{
  "arch": "vit",
  "model": "image classifier",
  "dataset": "Sentinel-2 satellite tiles (TerraMesh)",
  "train_examples": 145000,
  "image_size": 48,
  "grayscale": true,
  "crop_scale_min": 1,
  "horizontal_flip": true,
  "translate": 0.06,
  "color_jitter": 0.1,
  "targets": ["main land cover"],
  "num_classes": 9,
  "norm": "layernorm",
  "norm_position": "res_post",
  "activation": "gelu",
  "mlp_ratio": 3,
  "head_dim": 32,
  "fused_qkv": false,
  "bias": "all",
  "qk_norm": false,
  "parallel_block": false,
  "dropout": 0.1,
  "inner_norm": false,
  "kv_group_size": 2,
  "patch_size": [8, 8],
  "conv_stem": false,
  "layers": 12,
  "width": 256,
  "positions": "sincos",
  "pooling": "class_token",
  "loss": "cross_entropy",
  "init": "orthogonal",
  "optimizer": "soap",
  "beta2": 0.95,
  "lr": 0.0023,
  "beta1": 0.95,
  "shampoo_beta": 0.95,
  "eps": 1e-08,
  "precondition_frequency": 50,
  "max_precond_dim": 1024,
  "one_sided": false,
  "adamw_lr_other_params": 0.00075,
  "grad_clip": 1.0,
  "steps": 27200,
  "batch_size": 128,
  "epochs": 24.0,
  "lr_schedule": "step",
  "warmup_steps": 810,
  "weight_decay": 0.04,
  "adamw_weight_decay_other_params": 0.05
}
Rows from block 5 of a small image classifier, named by matrix and row number. Rows with one number belong to one neuron. Each number is 50 + 10 x the weight over its row's rms, rounded and kept within 0 to 99. All counts start at 0. After the name is the row's rms in percent of the matrix's.
After each neuron's rows are labels from the 100 images, of 14976, where the neuron reaches its highest value: "peak on" is the class under the peak; "place" is the part of the image that holds the peak. Only what is clearly more common there than usual is listed. The data: Sentinel-2 satellite tiles (TerraMesh). In brackets: how many of the 100, against the usual share in percent.
# fc1: MLP up (model.blocks.5.mlp.fc1.weight, 768x256), inputs 0-127
# fc2: MLP down (model.blocks.5.mlp.fc2.weight, 256x768, transposed), outputs 0-127

fc1.455 081:55 65 38 70 60 60 50 49 52 51 47 57 54 44 45 71 68 62 43 54 55 47 40 35 44 55 68 59 47 30 70 40 65 49 56 56 37 62 66 73 45 58 60 68 66 60 67 49 59 57 41 56 39 39 45 48 42 64 30 57 48 57 57 43 50 20 33 46 50 53 68 45 51 35 62 52 53 56 61 48 36 58 61 46 60 40 40 48 41 57 43 53 60 52 56 52 52 62 56 43 41 43 57 43 68 57 45 59 42 35 56 42 46 60 46 51 47 48 57 50 64 55 67 48 50 49 38 43
fc2.455 083:50 43 46 32 65 44 36 49 38 65 49 47 60 46 43 52 54 60 55 49 35 41 46 63 44 45 44 57 38 60 38 60 56 48 42 38 60 56 36 56 61 46 38 37 51 66 60 34 61 46 44 52 66 49 25 53 44 44 61 42 56 49 69 50 43 55 56 31 66 35 43 72 55 50 41 43 44 49 38 61 46 51 36 47 54 57 58 55 46 46 51 29 49 39 49 48 49 47 44 48 47 36 71 48 52 37 39 38 46 41 43 58 39 48 52 38 70 41 55 47 40 48 49 68 59 50 43 44
peak on: snow or ice (91 vs 14)
place: middle left (27 vs 11.1)

fc1.731 113:37 58 43 38 33 56 29 43 45 59 36 56 35 48 59 52 57 42 40 49 53 49 72 33 57 62 54 70 41 60 60 65 41 47 51 63 55 47 79 44 52 42 42 41 48 44 63 48 39 39 44 21 45 61 54 48 58 55 50 78 58 42 52 54 32 57 48 50 43 45 51 45 50 57 49 44 48 40 53 42 62 36 56 31 47 57 44 46 40 29 52 63 41 38 53 53 62 71 56 63 61 61 52 44 17 41 53 48 45 51 37 58 57 43 41 45 51 60 51 35 45 45 68 50 35 58 57 60
fc2.731 119:34 43 61 52 53 42 33 56 42 51 54 59 58 57 59 39 44 49 57 75 52 49 60 58 66 63 39 41 68 48 36 68 49 52 57 56 48 65 41 64 39 55 46 43 52 41 57 44 70 67 53 49 49 52 46 53 56 56 39 60 50 33 53 54 50 60 61 65 36 43 78 41 57 57 58 50 58 64 44 51 62 37 33 60 57 57 36 58 52 55 47 56 49 45 49 35 46 56 43 52 46 47 59 59 54 45 53 24 59 47 59 60 64 41 43 46 48 42 54 26 40 65 58 44 52 52 50 38
peak on: water (79 vs 10.8)
place: top left (41 vs 11.1)

fc1.193 103:62 37 60 41 39 58 61 41 64 60 32 33 49 46 59 54 51 49 41 56 48 66 51 41 53 59 68 34 47 57 50 60 56 65 59 47 68 48 57 55 55 50 51 37 70 48 37 49 69 49 52 40 59 60 38 39 52 50 54 56 44 70 37 36 44 53 50 52 60 62 50 43 43 57 43 43 69 37 45 49 53 42 43 48 65 75 66 49 52 53 56 67 57 50 47 42 42 42 71 51 37 45 33 57 31 35 47 58 41 59 48 54 46 68 59 31 53 55 62 51 58 51 58 67 60 59 63 31
fc2.193 111:51 57 67 52 48 38 33 64 55 54 55 54 40 51 49 28 65 44 44 49 51 42 48 48 48 53 61 63 28 51 60 65 33 67 52 52 48 36 46 63 57 22 55 57 56 50 50 61 40 46 48 28 45 51 40 50 44 49 42 48 51 54 39 70 43 58 41 65 73 45 52 65 51 64 77 42 51 56 47 70 56 64 38 31 55 56 48 54 49 64 39 62 57 39 65 42 61 38 53 50 45 63 43 41 47 49 61 41 42 63 59 62 62 44 34 56 61 62 46 64 42 63 52 52 54 60 46 47
peak on: crops (39 vs 17.8)
place: top right (28 vs 11.1)

fc1.481 091:55 59 48 49 46 54 55 47 60 42 55 62 46 40 26 30 49 49 36 42 54 49 52 59 43 44 48 50 46 51 46 42 51 64 60 41 37 38 54 57 42 54 61 57 48 48 46 52 38 38 26 53 48 48 62 31 37 57 68 38 36 70 38 55 49 60 45 49 48 54 65 50 47 63 66 38 35 58 43 50 22 52 50 33 51 37 65 56 55 53 60 40 58 59 48 47 39 67 44 19 57 54 44 37 64 42 51 42 38 51 44 44 55 57 69 54 53 52 38 36 51 34 43 50 69 64 64 58
fc2.481 098:40 59 48 57 48 39 54 33 48 39 65 58 48 52 45 55 40 52 55 28 55 58 73 50 59 37 53 38 50 51 40 60 40 54 45 61 44 42 62 30 51 44 58 51 44 50 49 37 36 36 49 57 45 46 47 51 30 58 35 56 34 62 45 48 43 49 65 45 45 51 54 54 59 53 48 46 35 51 42 40 35 14 36 55 49 52 42 25 46 35 60 49 49 63 48 52 50 56 44 46 54 57 51 34 48 48 45 53 37 55 43 73 66 47 53 40 41 66 51 36 63 45 66 41 58 47 37 62
peak on: snow or ice (90 vs 14)
place: top right (38 vs 11.1)

fc1.428 097:46 49 43 46 55 40 48 54 58 45 48 51 48 46 53 27 53 57 52 58 47 46 62 61 47 43 45 51 54 35 49 39 54 41 45 54 69 51 50 52 38 45 38 52 44 70 39 37 44 46 52 53 66 68 48 54 51 34 51 39 30 42 75 53 50 30 36 60 64 48 51 52 65 49 37 45 48 51 51 36 57 54 60 54 57 50 50 56 49 41 51 45 35 34 73 44 52 63 59 63 55 81 44 44 61 48 53 45 64 52 34 62 66 49 65 47 56 48 47 73 63 57 35 33 62 48 49 39
fc2.428 097:43 56 55 30 43 56 54 42 49 50 52 39 32 42 48 50 59 41 57 50 59 61 39 44 50 50 57 69 50 64 62 39 59 33 48 52 65 41 45 43 41 58 31 73 55 55 60 43 36 69 30 62 37 35 65 66 57 53 44 38 48 43 57 42 52 64 47 54 66 53 35 39 58 56 59 51 67 38 39 56 34 56 51 43 50 54 57 57 46 51 43 52 52 56 51 41 43 44 38 44 56 48 40 40 55 74 51 62 28 42 54 46 47 64 41 64 61 44 50 57 60 43 45 63 47 55 57 60
peak on: trees (46 vs 20.1)
place: top left (29 vs 11.1)

fc1.109 115:39 58 53 57 38 32 38 42 58 69 54 58 65 61 48 66 40 65 52 50 60 49 52 67 53 42 44 67 65 50 43 46 39 59 31 46 45 42 44 55 65 46 54 50 41 35 58 46 58 33 53 54 50 51 48 56 34 59 43 53 42 34 46 30 49 56 36 52 32 41 62 61 51 43 61 39 38 61 50 60 39 45 50 64 42 34 47 44 43 40 52 29 53 46 45 53 38 45 45 35 31 40 47 62 55 52 51 39 46 43 62 44 69 32 52 51 39 45 53 70 70 39 60 56 53 57 43 46
fc2.109 104:67 49 52 62 39 63 60 36 46 64 44 44 53 53 55 60 52 53 59 78 54 63 50 48 56 56 32 58 51 40 45 53 52 54 28 51 64 63 57 65 43 54 60 56 62 56 58 36 62 56 51 64 51 57 40 38 62 31 70 36 66 49 49 51 31 75 57 54 55 49 52 52 58 55 49 50 39 38 42 42 47 36 37 55 43 49 58 45 62 41 61 64 61 32 57 47 43 53 68 58 69 49 42 42 36 35 57 57 64 54 58 43 47 56 44 66 55 54 53 46 23 60 51 58 64 37 63 36
peak on: snow or ice (87 vs 14)
place: bottom centre (27 vs 11.1)

fc1.77 089:56 44 52 46 56 25 53 44 45 57 50 45 45 40 49 75 41 34 67 38 59 39 37 33 38 51 41 22 57 45 48 53 55 58 30 52 58 63 47 51 33 62 59 40 56 53 57 52 33 56 39 80 43 48 49 63 55 63 56 36 52 45 69 55 48 64 42 65 47 43 56 53 62 52 47 42 47 57 51 43 44 56 54 50 48 68 41 44 26 39 45 50 64 38 48 35 42 56 39 48 51 40 38 46 62 49 54 42 53 41 54 40 40 45 46 57 49 46 70 53 59 44 59 30 64 32 48 46
fc2.77 093:36 36 32 40 66 46 71 50 50 47 67 43 40 49 47 48 63 51 53 51 46 56 61 45 57 50 46 54 49 43 38 43 70 54 65 53 50 55 38 47 47 28 52 40 45 67 42 32 51 65 52 61 63 59 41 43 46 38 45 41 63 39 44 44 52 33 27 56 22 49 61 41 44 47 47 57 29 40 79 51 65 72 42 57 57 30 38 35 53 43 39 48 53 50 41 41 55 42 40 38 51 49 55 63 49 46 41 64 59 51 49 30 55 42 42 53 46 56 63 46 45 59 43 56 42 61 52 69
peak on: snow or ice (93 vs 14)
place: top right (35 vs 11.1)

fc1.38 097:62 48 57 54 42 63 59 53 44 53 58 40 59 58 52 32 34 51 52 48 51 33 61 57 52 69 67 48 43 64 44 46 65 48 39 52 42 58 57 54 39 41 67 45 57 57 54 53 67 75 49 52 38 56 41 55 55 62 61 53 62 55 73 51 51 50 59 55 38 49 56 59 71 56 45 67 51 51 63 52 53 58 31 49 52 50 48 47 33 78 42 45 56 49 41 50 40 42 40 16 40 56 52 49 43 39 56 55 55 50 32 37 41 44 41 53 38 59 34 52 36 44 44 54 51 59 60 44
fc2.38 097:55 40 79 84 48 51 46 65 49 36 63 41 51 41 46 43 49 40 56 46 46 47 56 54 65 44 48 44 48 46 54 41 45 46 62 69 63 43 51 57 58 54 48 50 41 49 53 54 33 47 63 58 41 59 61 59 37 56 68 59 30 52 56 38 45 69 48 50 37 59 58 54 54 26 47 62 38 50 38 59 58 54 70 57 62 37 48 55 53 40 54 65 28 44 53 51 36 61 38 54 49 60 45 37 53 54 50 44 46 57 49 64 40 44 56 39 54 60 50 38 34 48 50 45 32 46 65 55
peak on: water (48 vs 10.8)
place: top centre (41 vs 11.1)

fc1.638 106:48 65 24 36 41 52 51 39 44 64 55 46 58 47 51 44 53 48 45 71 47 54 42 39 62 45 63 66 41 46 40 55 51 64 58 58 29 50 59 36 65 41 33 46 46 57 66 78 57 51 38 37 47 42 54 47 40 53 41 55 56 55 62 39 53 44 41 45 58 46 58 43 42 66 54 48 48 45 39 53 51 43 60 37 69 51 52 64 57 41 53 52 46 57 55 49 59 52 71 65 49 53 70 32 47 52 58 41 34 66 48 36 45 60 48 36 39 60 51 59 54 42 41 53 37 57 45 56
fc2.638 106:49 68 43 41 54 38 46 52 45 46 56 55 34 56 56 52 36 56 57 47 53 45 47 44 41 51 60 53 52 53 54 39 34 70 75 51 55 51 37 68 56 45 42 43 43 42 55 51 51 51 50 64 49 48 55 46 55 62 42 56 56 51 47 49 48 52 62 49 54 55 59 34 53 41 45 43 56 41 57 62 44 35 69 40 57 59 55 47 51 41 48 43 60 57 49 54 52 58 48 41 36 26 56 67 37 46 38 37 60 62 36 59 55 51 57 55 59 53 41 51 49 77 62 47 45 51 44 47
peak on: snow or ice (79 vs 14)
place: bottom right (27 vs 11.1)

fc1.557 127:35 37 59 42 51 46 37 58 53 50 56 40 35 64 62 57 39 48 70 49 49 51 49 43 57 29 57 63 32 52 21 56 48 53 55 57 56 61 33 62 59 40 76 48 40 62 47 40 47 46 51 55 52 53 34 50 54 36 51 47 49 53 50 34 54 65 69 65 56 61 54 58 63 57 35 69 72 46 52 42 42 49 69 29 56 62 57 36 48 59 41 48 58 47 47 56 50 66 61 50 72 34 38 33 37 58 38 52 44 52 56 65 49 54 55 46 54 48 54 62 50 28 43 59 52 58 48 35
fc2.557 128:45 65 37 49 35 52 43 62 50 46 52 40 47 43 48 66 53 65 34 46 36 45 42 62 62 62 56 42 44 56 63 49 51 64 30 63 40 48 48 46 63 65 62 47 39 70 46 53 48 52 66 49 47 65 60 38 56 55 57 44 37 64 44 43 33 33 52 51 51 52 48 66 58 56 55 57 55 57 36 50 50 49 33 48 56 33 43 38 53 32 62 66 51 65 44 56 47 61 48 45 66 52 50 44 56 40 55 61 55 49 48 47 52 45 54 51 65 52 65 45 57 68 48 56 69 62 80 54
peak on: trees (44 vs 20.1)
place: top left (31 vs 11.1)

fc1.670 090:42 57 52 42 63 29 70 42 55 75 37 36 51 39 50 41 46 39 60 47 47 49 42 43 43 45 28 51 57 45 59 49 44 46 50 44 48 45 56 39 54 54 57 48 58 35 42 44 61 55 40 74 52 55 54 46 60 49 54 29 51 53 36 59 50 61 50 60 46 35 33 46 59 49 57 56 34 49 56 49 34 84 59 42 44 62 61 54 60 63 41 51 49 59 44 56 60 62 70 31 56 61 59 65 30 55 44 59 45 66 40 48 54 43 51 48 67 30 40 55 47 48 45 61 50 47 52 50
fc2.670 088:58 47 54 51 66 42 46 72 42 44 45 52 63 44 67 34 48 66 51 51 62 45 50 43 60 60 39 56 61 37 44 31 59 60 51 66 31 57 64 53 49 61 45 60 68 52 47 66 60 32 58 57 46 50 33 50 38 54 43 64 38 43 52 51 41 40 37 33 33 54 53 49 49 43 52 46 48 59 51 56 50 45 32 31 50 45 48 30 60 48 52 58 53 55 51 56 50 24 37 40 29 44 37 48 65 40 40 66 46 48 50 45 48 64 77 60 58 40 29 50 67 58 53 46 48 38 56 45
peak on: snow or ice (41 vs 14)
place: bottom centre (29 vs 11.1)

fc1.647 089:51 49 43 46 42 60 51 52 52 33 54 50 50 37 49 66 48 63 48 55 53 51 49 58 39 51 49 41 53 58 46 53 57 40 44 40 46 63 48 45 39 47 47 60 54 58 45 42 41 38 62 54 44 54 52 55 55 47 64 54 33 65 49 69 58 71 56 56 35 41 45 49 49 43 53 55 48 52 49 33 56 61 51 55 55 41 49 49 50 39 52 53 43 34 52 38 55 38 37 46 38 56 64 24 62 56 47 68 49 55 28 49 33 65 51 57 53 53 50 55 59 60 44 48 49 53 35 50
fc2.647 092:44 65 42 54 45 44 60 56 48 70 53 63 45 36 37 51 53 24 62 61 57 52 52 41 60 41 47 62 41 49 54 48 49 57 66 74 47 60 59 61 57 41 65 40 51 36 53 56 60 71 31 50 44 53 62 39 52 47 49 71 35 46 42 57 59 71 50 26 52 38 53 54 40 48 52 65 48 35 53 43 48 36 32 51 33 57 50 67 42 43 43 54 53 53 52 65 62 37 42 33 43 42 40 42 59 53 39 48 60 58 45 63 41 35 45 53 54 51 51 47 46 63 41 23 45 62 46 51
peak on: trees (47 vs 20.1); water (35 vs 10.8)
place: top left (34 vs 11.1)

fc1.479 097:50 63 74 48 58 78 45 27 44 35 42 46 51 55 48 47 45 61 56 50 48 48 68 34 58 50 63 57 59 74 47 55 25 47 51 33 58 71 51 56 48 72 48 54 36 49 79 44 40 57 61 41 38 59 66 41 54 45 67 45 44 41 35 42 44 43 38 38 48 46 50 72 37 32 49 51 26 29 51 32 46 40 47 50 45 47 41 55 30 29 52 58 58 59 51 44 39 55 62 44 41 60 42 47 68 52 66 57 50 55 46 68 40 50 52 44 71 52 54 63 58 57 42 46 39 53 40 68
fc2.479 091:60 44 31 57 49 54 46 47 31 61 44 41 34 35 40 50 57 68 70 52 16 36 53 55 55 51 47 36 54 39 52 44 63 57 43 48 35 42 43 62 57 52 33 47 49 58 48 51 66 49 47 51 52 49 55 56 58 46 62 41 51 24 64 58 66 33 39 53 61 44 60 47 58 46 57 44 41 31 45 44 30 32 37 53 44 53 66 51 32 53 40 53 51 57 55 49 60 58 44 73 26 57 60 62 30 40 49 64 59 40 54 62 75 56 41 45 38 36 48 51 60 58 51 59 63 47 48 66
peak on: water (89 vs 10.8)
place: middle left (69 vs 11.1)

fc1.660 110:58 56 38 53 48 28 61 57 53 58 47 36 53 59 45 44 50 48 70 25 59 43 47 48 55 48 40 75 45 50 34 48 42 85 46 49 46 49 59 49 40 49 37 52 25 62 54 68 59 43 54 48 46 48 48 29 40 41 50 45 50 52 48 39 36 49 76 50 43 59 50 48 45 61 50 59 54 44 40 56 60 42 52 55 48 55 64 48 49 51 56 51 55 51 42 40 48 38 60 63 66 68 62 66 60 63 38 40 67 42 48 52 55 39 57 45 62 38 52 57 51 61 50 30 55 39 35 61
fc2.660 115:53 52 80 32 37 70 55 57 41 64 62 51 31 54 51 57 56 57 26 55 45 48 50 42 59 23 49 50 51 50 31 47 59 44 57 52 38 51 65 36 45 45 55 50 63 56 40 52 51 31 39 71 43 60 53 42 43 33 58 56 40 30 45 43 52 37 39 53 43 36 46 44 40 55 39 52 47 36 33 43 55 34 38 47 63 48 53 52 62 65 39 72 38 30 53 67 47 42 43 59 59 51 49 48 54 37 40 33 61 34 37 54 58 52 52 74 63 48 57 54 50 45 47 31 60 40 58 52
peak on: snow or ice (89 vs 14)
place: top left (68 vs 11.1)

fc1.97 109:54 39 53 61 39 48 61 66 59 45 59 49 46 53 72 41 58 48 52 49 62 49 69 65 44 38 56 48 55 58 44 50 62 66 54 63 56 43 38 61 45 45 38 33 69 49 46 58 39 70 66 53 59 52 39 61 41 53 74 63 27 60 50 43 46 46 53 73 64 53 39 39 57 43 36 52 47 31 45 38 57 59 40 50 69 53 43 58 35 76 61 36 55 40 66 38 43 63 46 50 52 53 38 49 41 44 55 51 46 76 42 51 52 65 41 53 59 52 36 45 62 48 59 56 58 64 45 31
fc2.97 109:49 52 39 47 51 73 72 25 63 55 39 54 49 31 73 36 49 37 55 47 30 38 49 49 48 58 54 72 48 47 39 46 55 63 40 62 51 40 57 60 51 50 32 48 45 52 54 54 38 47 47 39 40 41 50 45 57 34 47 58 61 73 54 41 55 65 49 62 78 45 57 48 60 31 65 63 49 48 41 53 48 41 46 47 42 61 45 47 59 43 39 49 59 45 52 43 65 70 42 57 42 45 50 47 48 46 52 33 44 32 56 64 70 60 46 50 53 53 37 60 60 59 37 56 59 44 51 68
peak on: water (29 vs 10.8)
place: middle left (28 vs 11.1)

fc1.387 092:61 61 59 51 62 60 54 36 32 48 36 68 60 55 51 39 41 71 57 48 53 53 59 33 46 41 63 47 48 36 53 42 58 50 63 74 44 50 55 41 59 38 59 37 40 67 56 49 51 62 59 44 58 56 56 47 54 55 56 47 51 62 41 44 58 78 51 44 62 67 58 45 51 56 59 43 18 58 68 69 63 45 32 64 42 32 49 53 59 33 47 54 43 53 52 47 68 52 52 37 53 42 63 64 37 40 68 53 44 52 42 56 41 52 44 39 24 53 60 36 45 37 51 48 58 46 58 61
fc2.387 091:45 48 59 55 36 61 39 41 72 56 53 35 43 46 30 66 45 50 36 30 41 39 56 37 58 41 45 37 50 74 46 45 51 58 62 54 41 40 60 61 56 24 49 38 48 43 36 47 36 46 44 62 44 39 34 50 52 60 55 57 37 57 46 41 52 43 51 57 56 53 53 31 64 68 44 43 49 47 56 48 58 47 73 51 53 34 75 42 46 55 80 42 53 57 60 44 44 51 42 50 47 52 41 49 49 53 58 29 47 56 41 53 42 45 40 51 54 54 42 44 41 59 42 48 42 61 33 57
peak on: snow or ice (97 vs 14)
place: top centre (34 vs 11.1)

fc1.607 127:41 31 48 48 64 50 48 45 71 48 56 49 62 50 37 72 42 37 58 47 63 57 53 62 42 48 60 41 38 53 41 53 53 39 50 68 48 62 48 50 42 49 35 55 45 56 60 50 47 39 57 61 41 53 49 43 60 62 55 42 48 35 42 36 54 77 56 61 41 21 47 66 54 45 57 44 49 41 46 56 46 62 40 49 39 46 55 69 56 69 63 46 48 44 65 54 75 60 53 27 23 48 61 59 62 32 56 56 40 53 66 51 50 60 38 62 56 45 49 68 53 47 50 54 67 49 38 41
fc2.607 115:58 27 33 62 35 52 50 53 36 39 45 46 69 44 49 34 51 49 54 47 30 55 55 51 51 50 48 60 62 48 37 42 31 31 47 47 33 49 40 76 55 62 35 46 50 58 51 59 26 49 44 46 46 39 38 42 52 48 62 46 58 49 59 46 52 39 55 55 48 55 34 50 49 54 48 55 41 34 46 47 52 47 36 56 64 39 38 53 50 37 52 42 45 22 36 36 59 48 54 44 43 46 31 57 78 38 54 46 68 32 51 39 44 49 61 39 53 64 54 50 34 56 55 44 63 52 41 56
peak on: snow or ice (89 vs 14)
place: bottom left (36 vs 11.1)

fc1.168 074:53 55 51 58 42 46 48 49 58 29 54 71 58 45 51 36 45 28 59 56 55 65 36 57 52 50 57 47 31 52 35 25 35 54 54 39 61 56 50 53 49 45 60 51 53 45 39 58 53 77 46 52 56 63 53 57 45 47 61 26 53 27 46 25 65 50 55 51 45 44 54 50 49 51 27 48 59 54 50 50 55 46 44 31 49 54 58 45 52 46 50 50 63 59 57 66 46 37 69 36 60 26 62 51 56 48 61 47 56 40 40 47 41 41 50 37 60 44 48 60 57 64 49 55 50 37 59 43
fc2.168 077:72 44 51 57 55 38 59 60 49 61 73 42 50 62 50 44 57 38 43 55 55 63 54 55 56 49 78 43 47 62 49 58 55 34 60 46 57 45 35 41 51 43 47 43 65 54 54 57 48 45 39 46 61 43 35 70 54 55 37 57 57 76 32 39 39 55 48 44 47 43 44 44 41 48 53 51 53 59 43 70 45 64 56 51 48 55 50 58 43 60 57 71 60 50 76 43 45 51 50 45 67 57 43 40 42 47 53 42 50 56 44 39 48 44 55 39 55 43 65 52 52 39 50 55 51 51 52 61
peak on: trees (44 vs 20.1); water (40 vs 10.8)
place: top left (43 vs 11.1)

fc1.262 104:31 36 40 49 41 59 27 43 55 61 52 47 50 49 49 39 55 60 48 48 28 46 67 60 51 55 62 47 64 43 39 44 33 57 32 65 56 42 53 39 62 33 46 31 47 61 45 58 53 49 33 66 49 62 38 50 54 51 57 39 39 47 53 43 56 47 60 48 53 46 66 42 63 52 43 57 57 50 32 55 48 38 57 53 47 59 49 55 55 63 66 50 44 44 48 53 48 34 47 56 53 30 39 52 58 49 68 40 69 47 40 49 36 31 62 48 44 63 62 43 46 40 65 48 49 50 47 58
fc2.262 109:48 50 53 39 37 50 56 64 57 45 54 48 44 34 35 50 56 45 60 73 71 56 52 58 52 54 48 48 58 48 39 49 51 48 59 68 53 60 41 66 45 65 50 52 53 43 43 55 52 51 51 29 42 32 57 42 24 57 34 51 26 48 56 56 50 51 63 44 32 48 40 67 59 54 58 45 56 58 56 47 50 72 64 65 49 61 55 48 49 36 44 52 38 51 77 44 43 59 54 28 44 62 53 75 52 58 59 59 48 40 54 52 45 55 40 48 38 59 46 44 43 50 31 61 41 55 49 37
peak on: trees (54 vs 20.1)
place: top left (35 vs 11.1)

fc1.279 107:54 65 41 48 52 57 37 41 44 64 57 52 33 46 50 54 59 41 52 53 48 48 35 48 46 25 56 48 35 40 72 45 43 60 49 57 59 51 43 38 58 39 51 50 36 58 60 44 40 58 60 55 52 37 36 49 41 53 44 44 63 37 62 23 61 48 64 63 38 56 67 47 73 58 59 64 42 37 46 47 46 66 44 54 49 52 60 54 48 57 51 55 63 51 40 56 50 46 61 34 52 51 62 29 49 53 48 51 53 42 46 44 25 48 49 48 46 44 65 54 61 55 48 39 49 45 53 40
fc2.279 107:46 53 50 53 26 56 40 51 47 50 60 62 47 37 33 57 57 74 68 54 47 56 49 65 47 30 49 47 39 77 49 30 54 55 43 44 59 57 37 51 30 49 38 42 59 55 39 45 58 52 51 50 50 59 34 37 50 58 49 41 45 49 53 49 51 57 59 53 48 61 47 40 38 43 49 59 42 40 45 46 52 50 39 48 41 50 31 41 46 35 47 44 47 53 33 45 48 63 51 56 60 38 53 48 54 59 46 62 44 21 46 56 67 55 68 66 54 51 36 38 44 50 52 38 56 72 60 60
peak on: snow or ice (97 vs 14)
place: top centre (27 vs 11.1)

fc1.257 091:50 57 64 57 48 46 42 48 58 50 55 52 64 47 39 57 47 50 72 44 43 37 60 45 59 49 58 57 38 52 49 41 35 51 42 59 56 54 64 38 55 60 39 44 50 70 66 59 55 38 64 50 55 60 53 66 50 45 54 49 54 51 32 32 42 47 60 34 52 42 52 58 51 58 37 47 27 48 71 52 52 48 58 61 72 49 49 43 38 52 39 51 43 60 56 34 35 64 46 56 47 45 36 42 50 48 49 30 40 52 65 48 54 39 63 59 57 55 40 50 45 51 40 41 35 66 51 58
fc2.257 093:40 55 48 53 51 39 39 49 35 53 54 48 49 45 56 54 58 59 43 64 52 45 62 45 54 49 48 45 69 65 48 50 73 50 60 55 57 64 54 46 58 43 65 44 57 48 53 35 43 52 53 63 51 65 48 54 61 70 50 38 54 40 64 61 38 58 53 44 46 43 71 49 62 52 54 42 49 46 51 45 36 48 71 59 41 45 50 55 55 41 42 49 37 52 68 49 63 54 55 59 27 65 56 41 42 18 45 72 61 36 32 50 43 28 45 36 53 57 42 36 53 51 59 64 45 47 51 41
peak on: water (90 vs 10.8)
place: middle right (54 vs 11.1)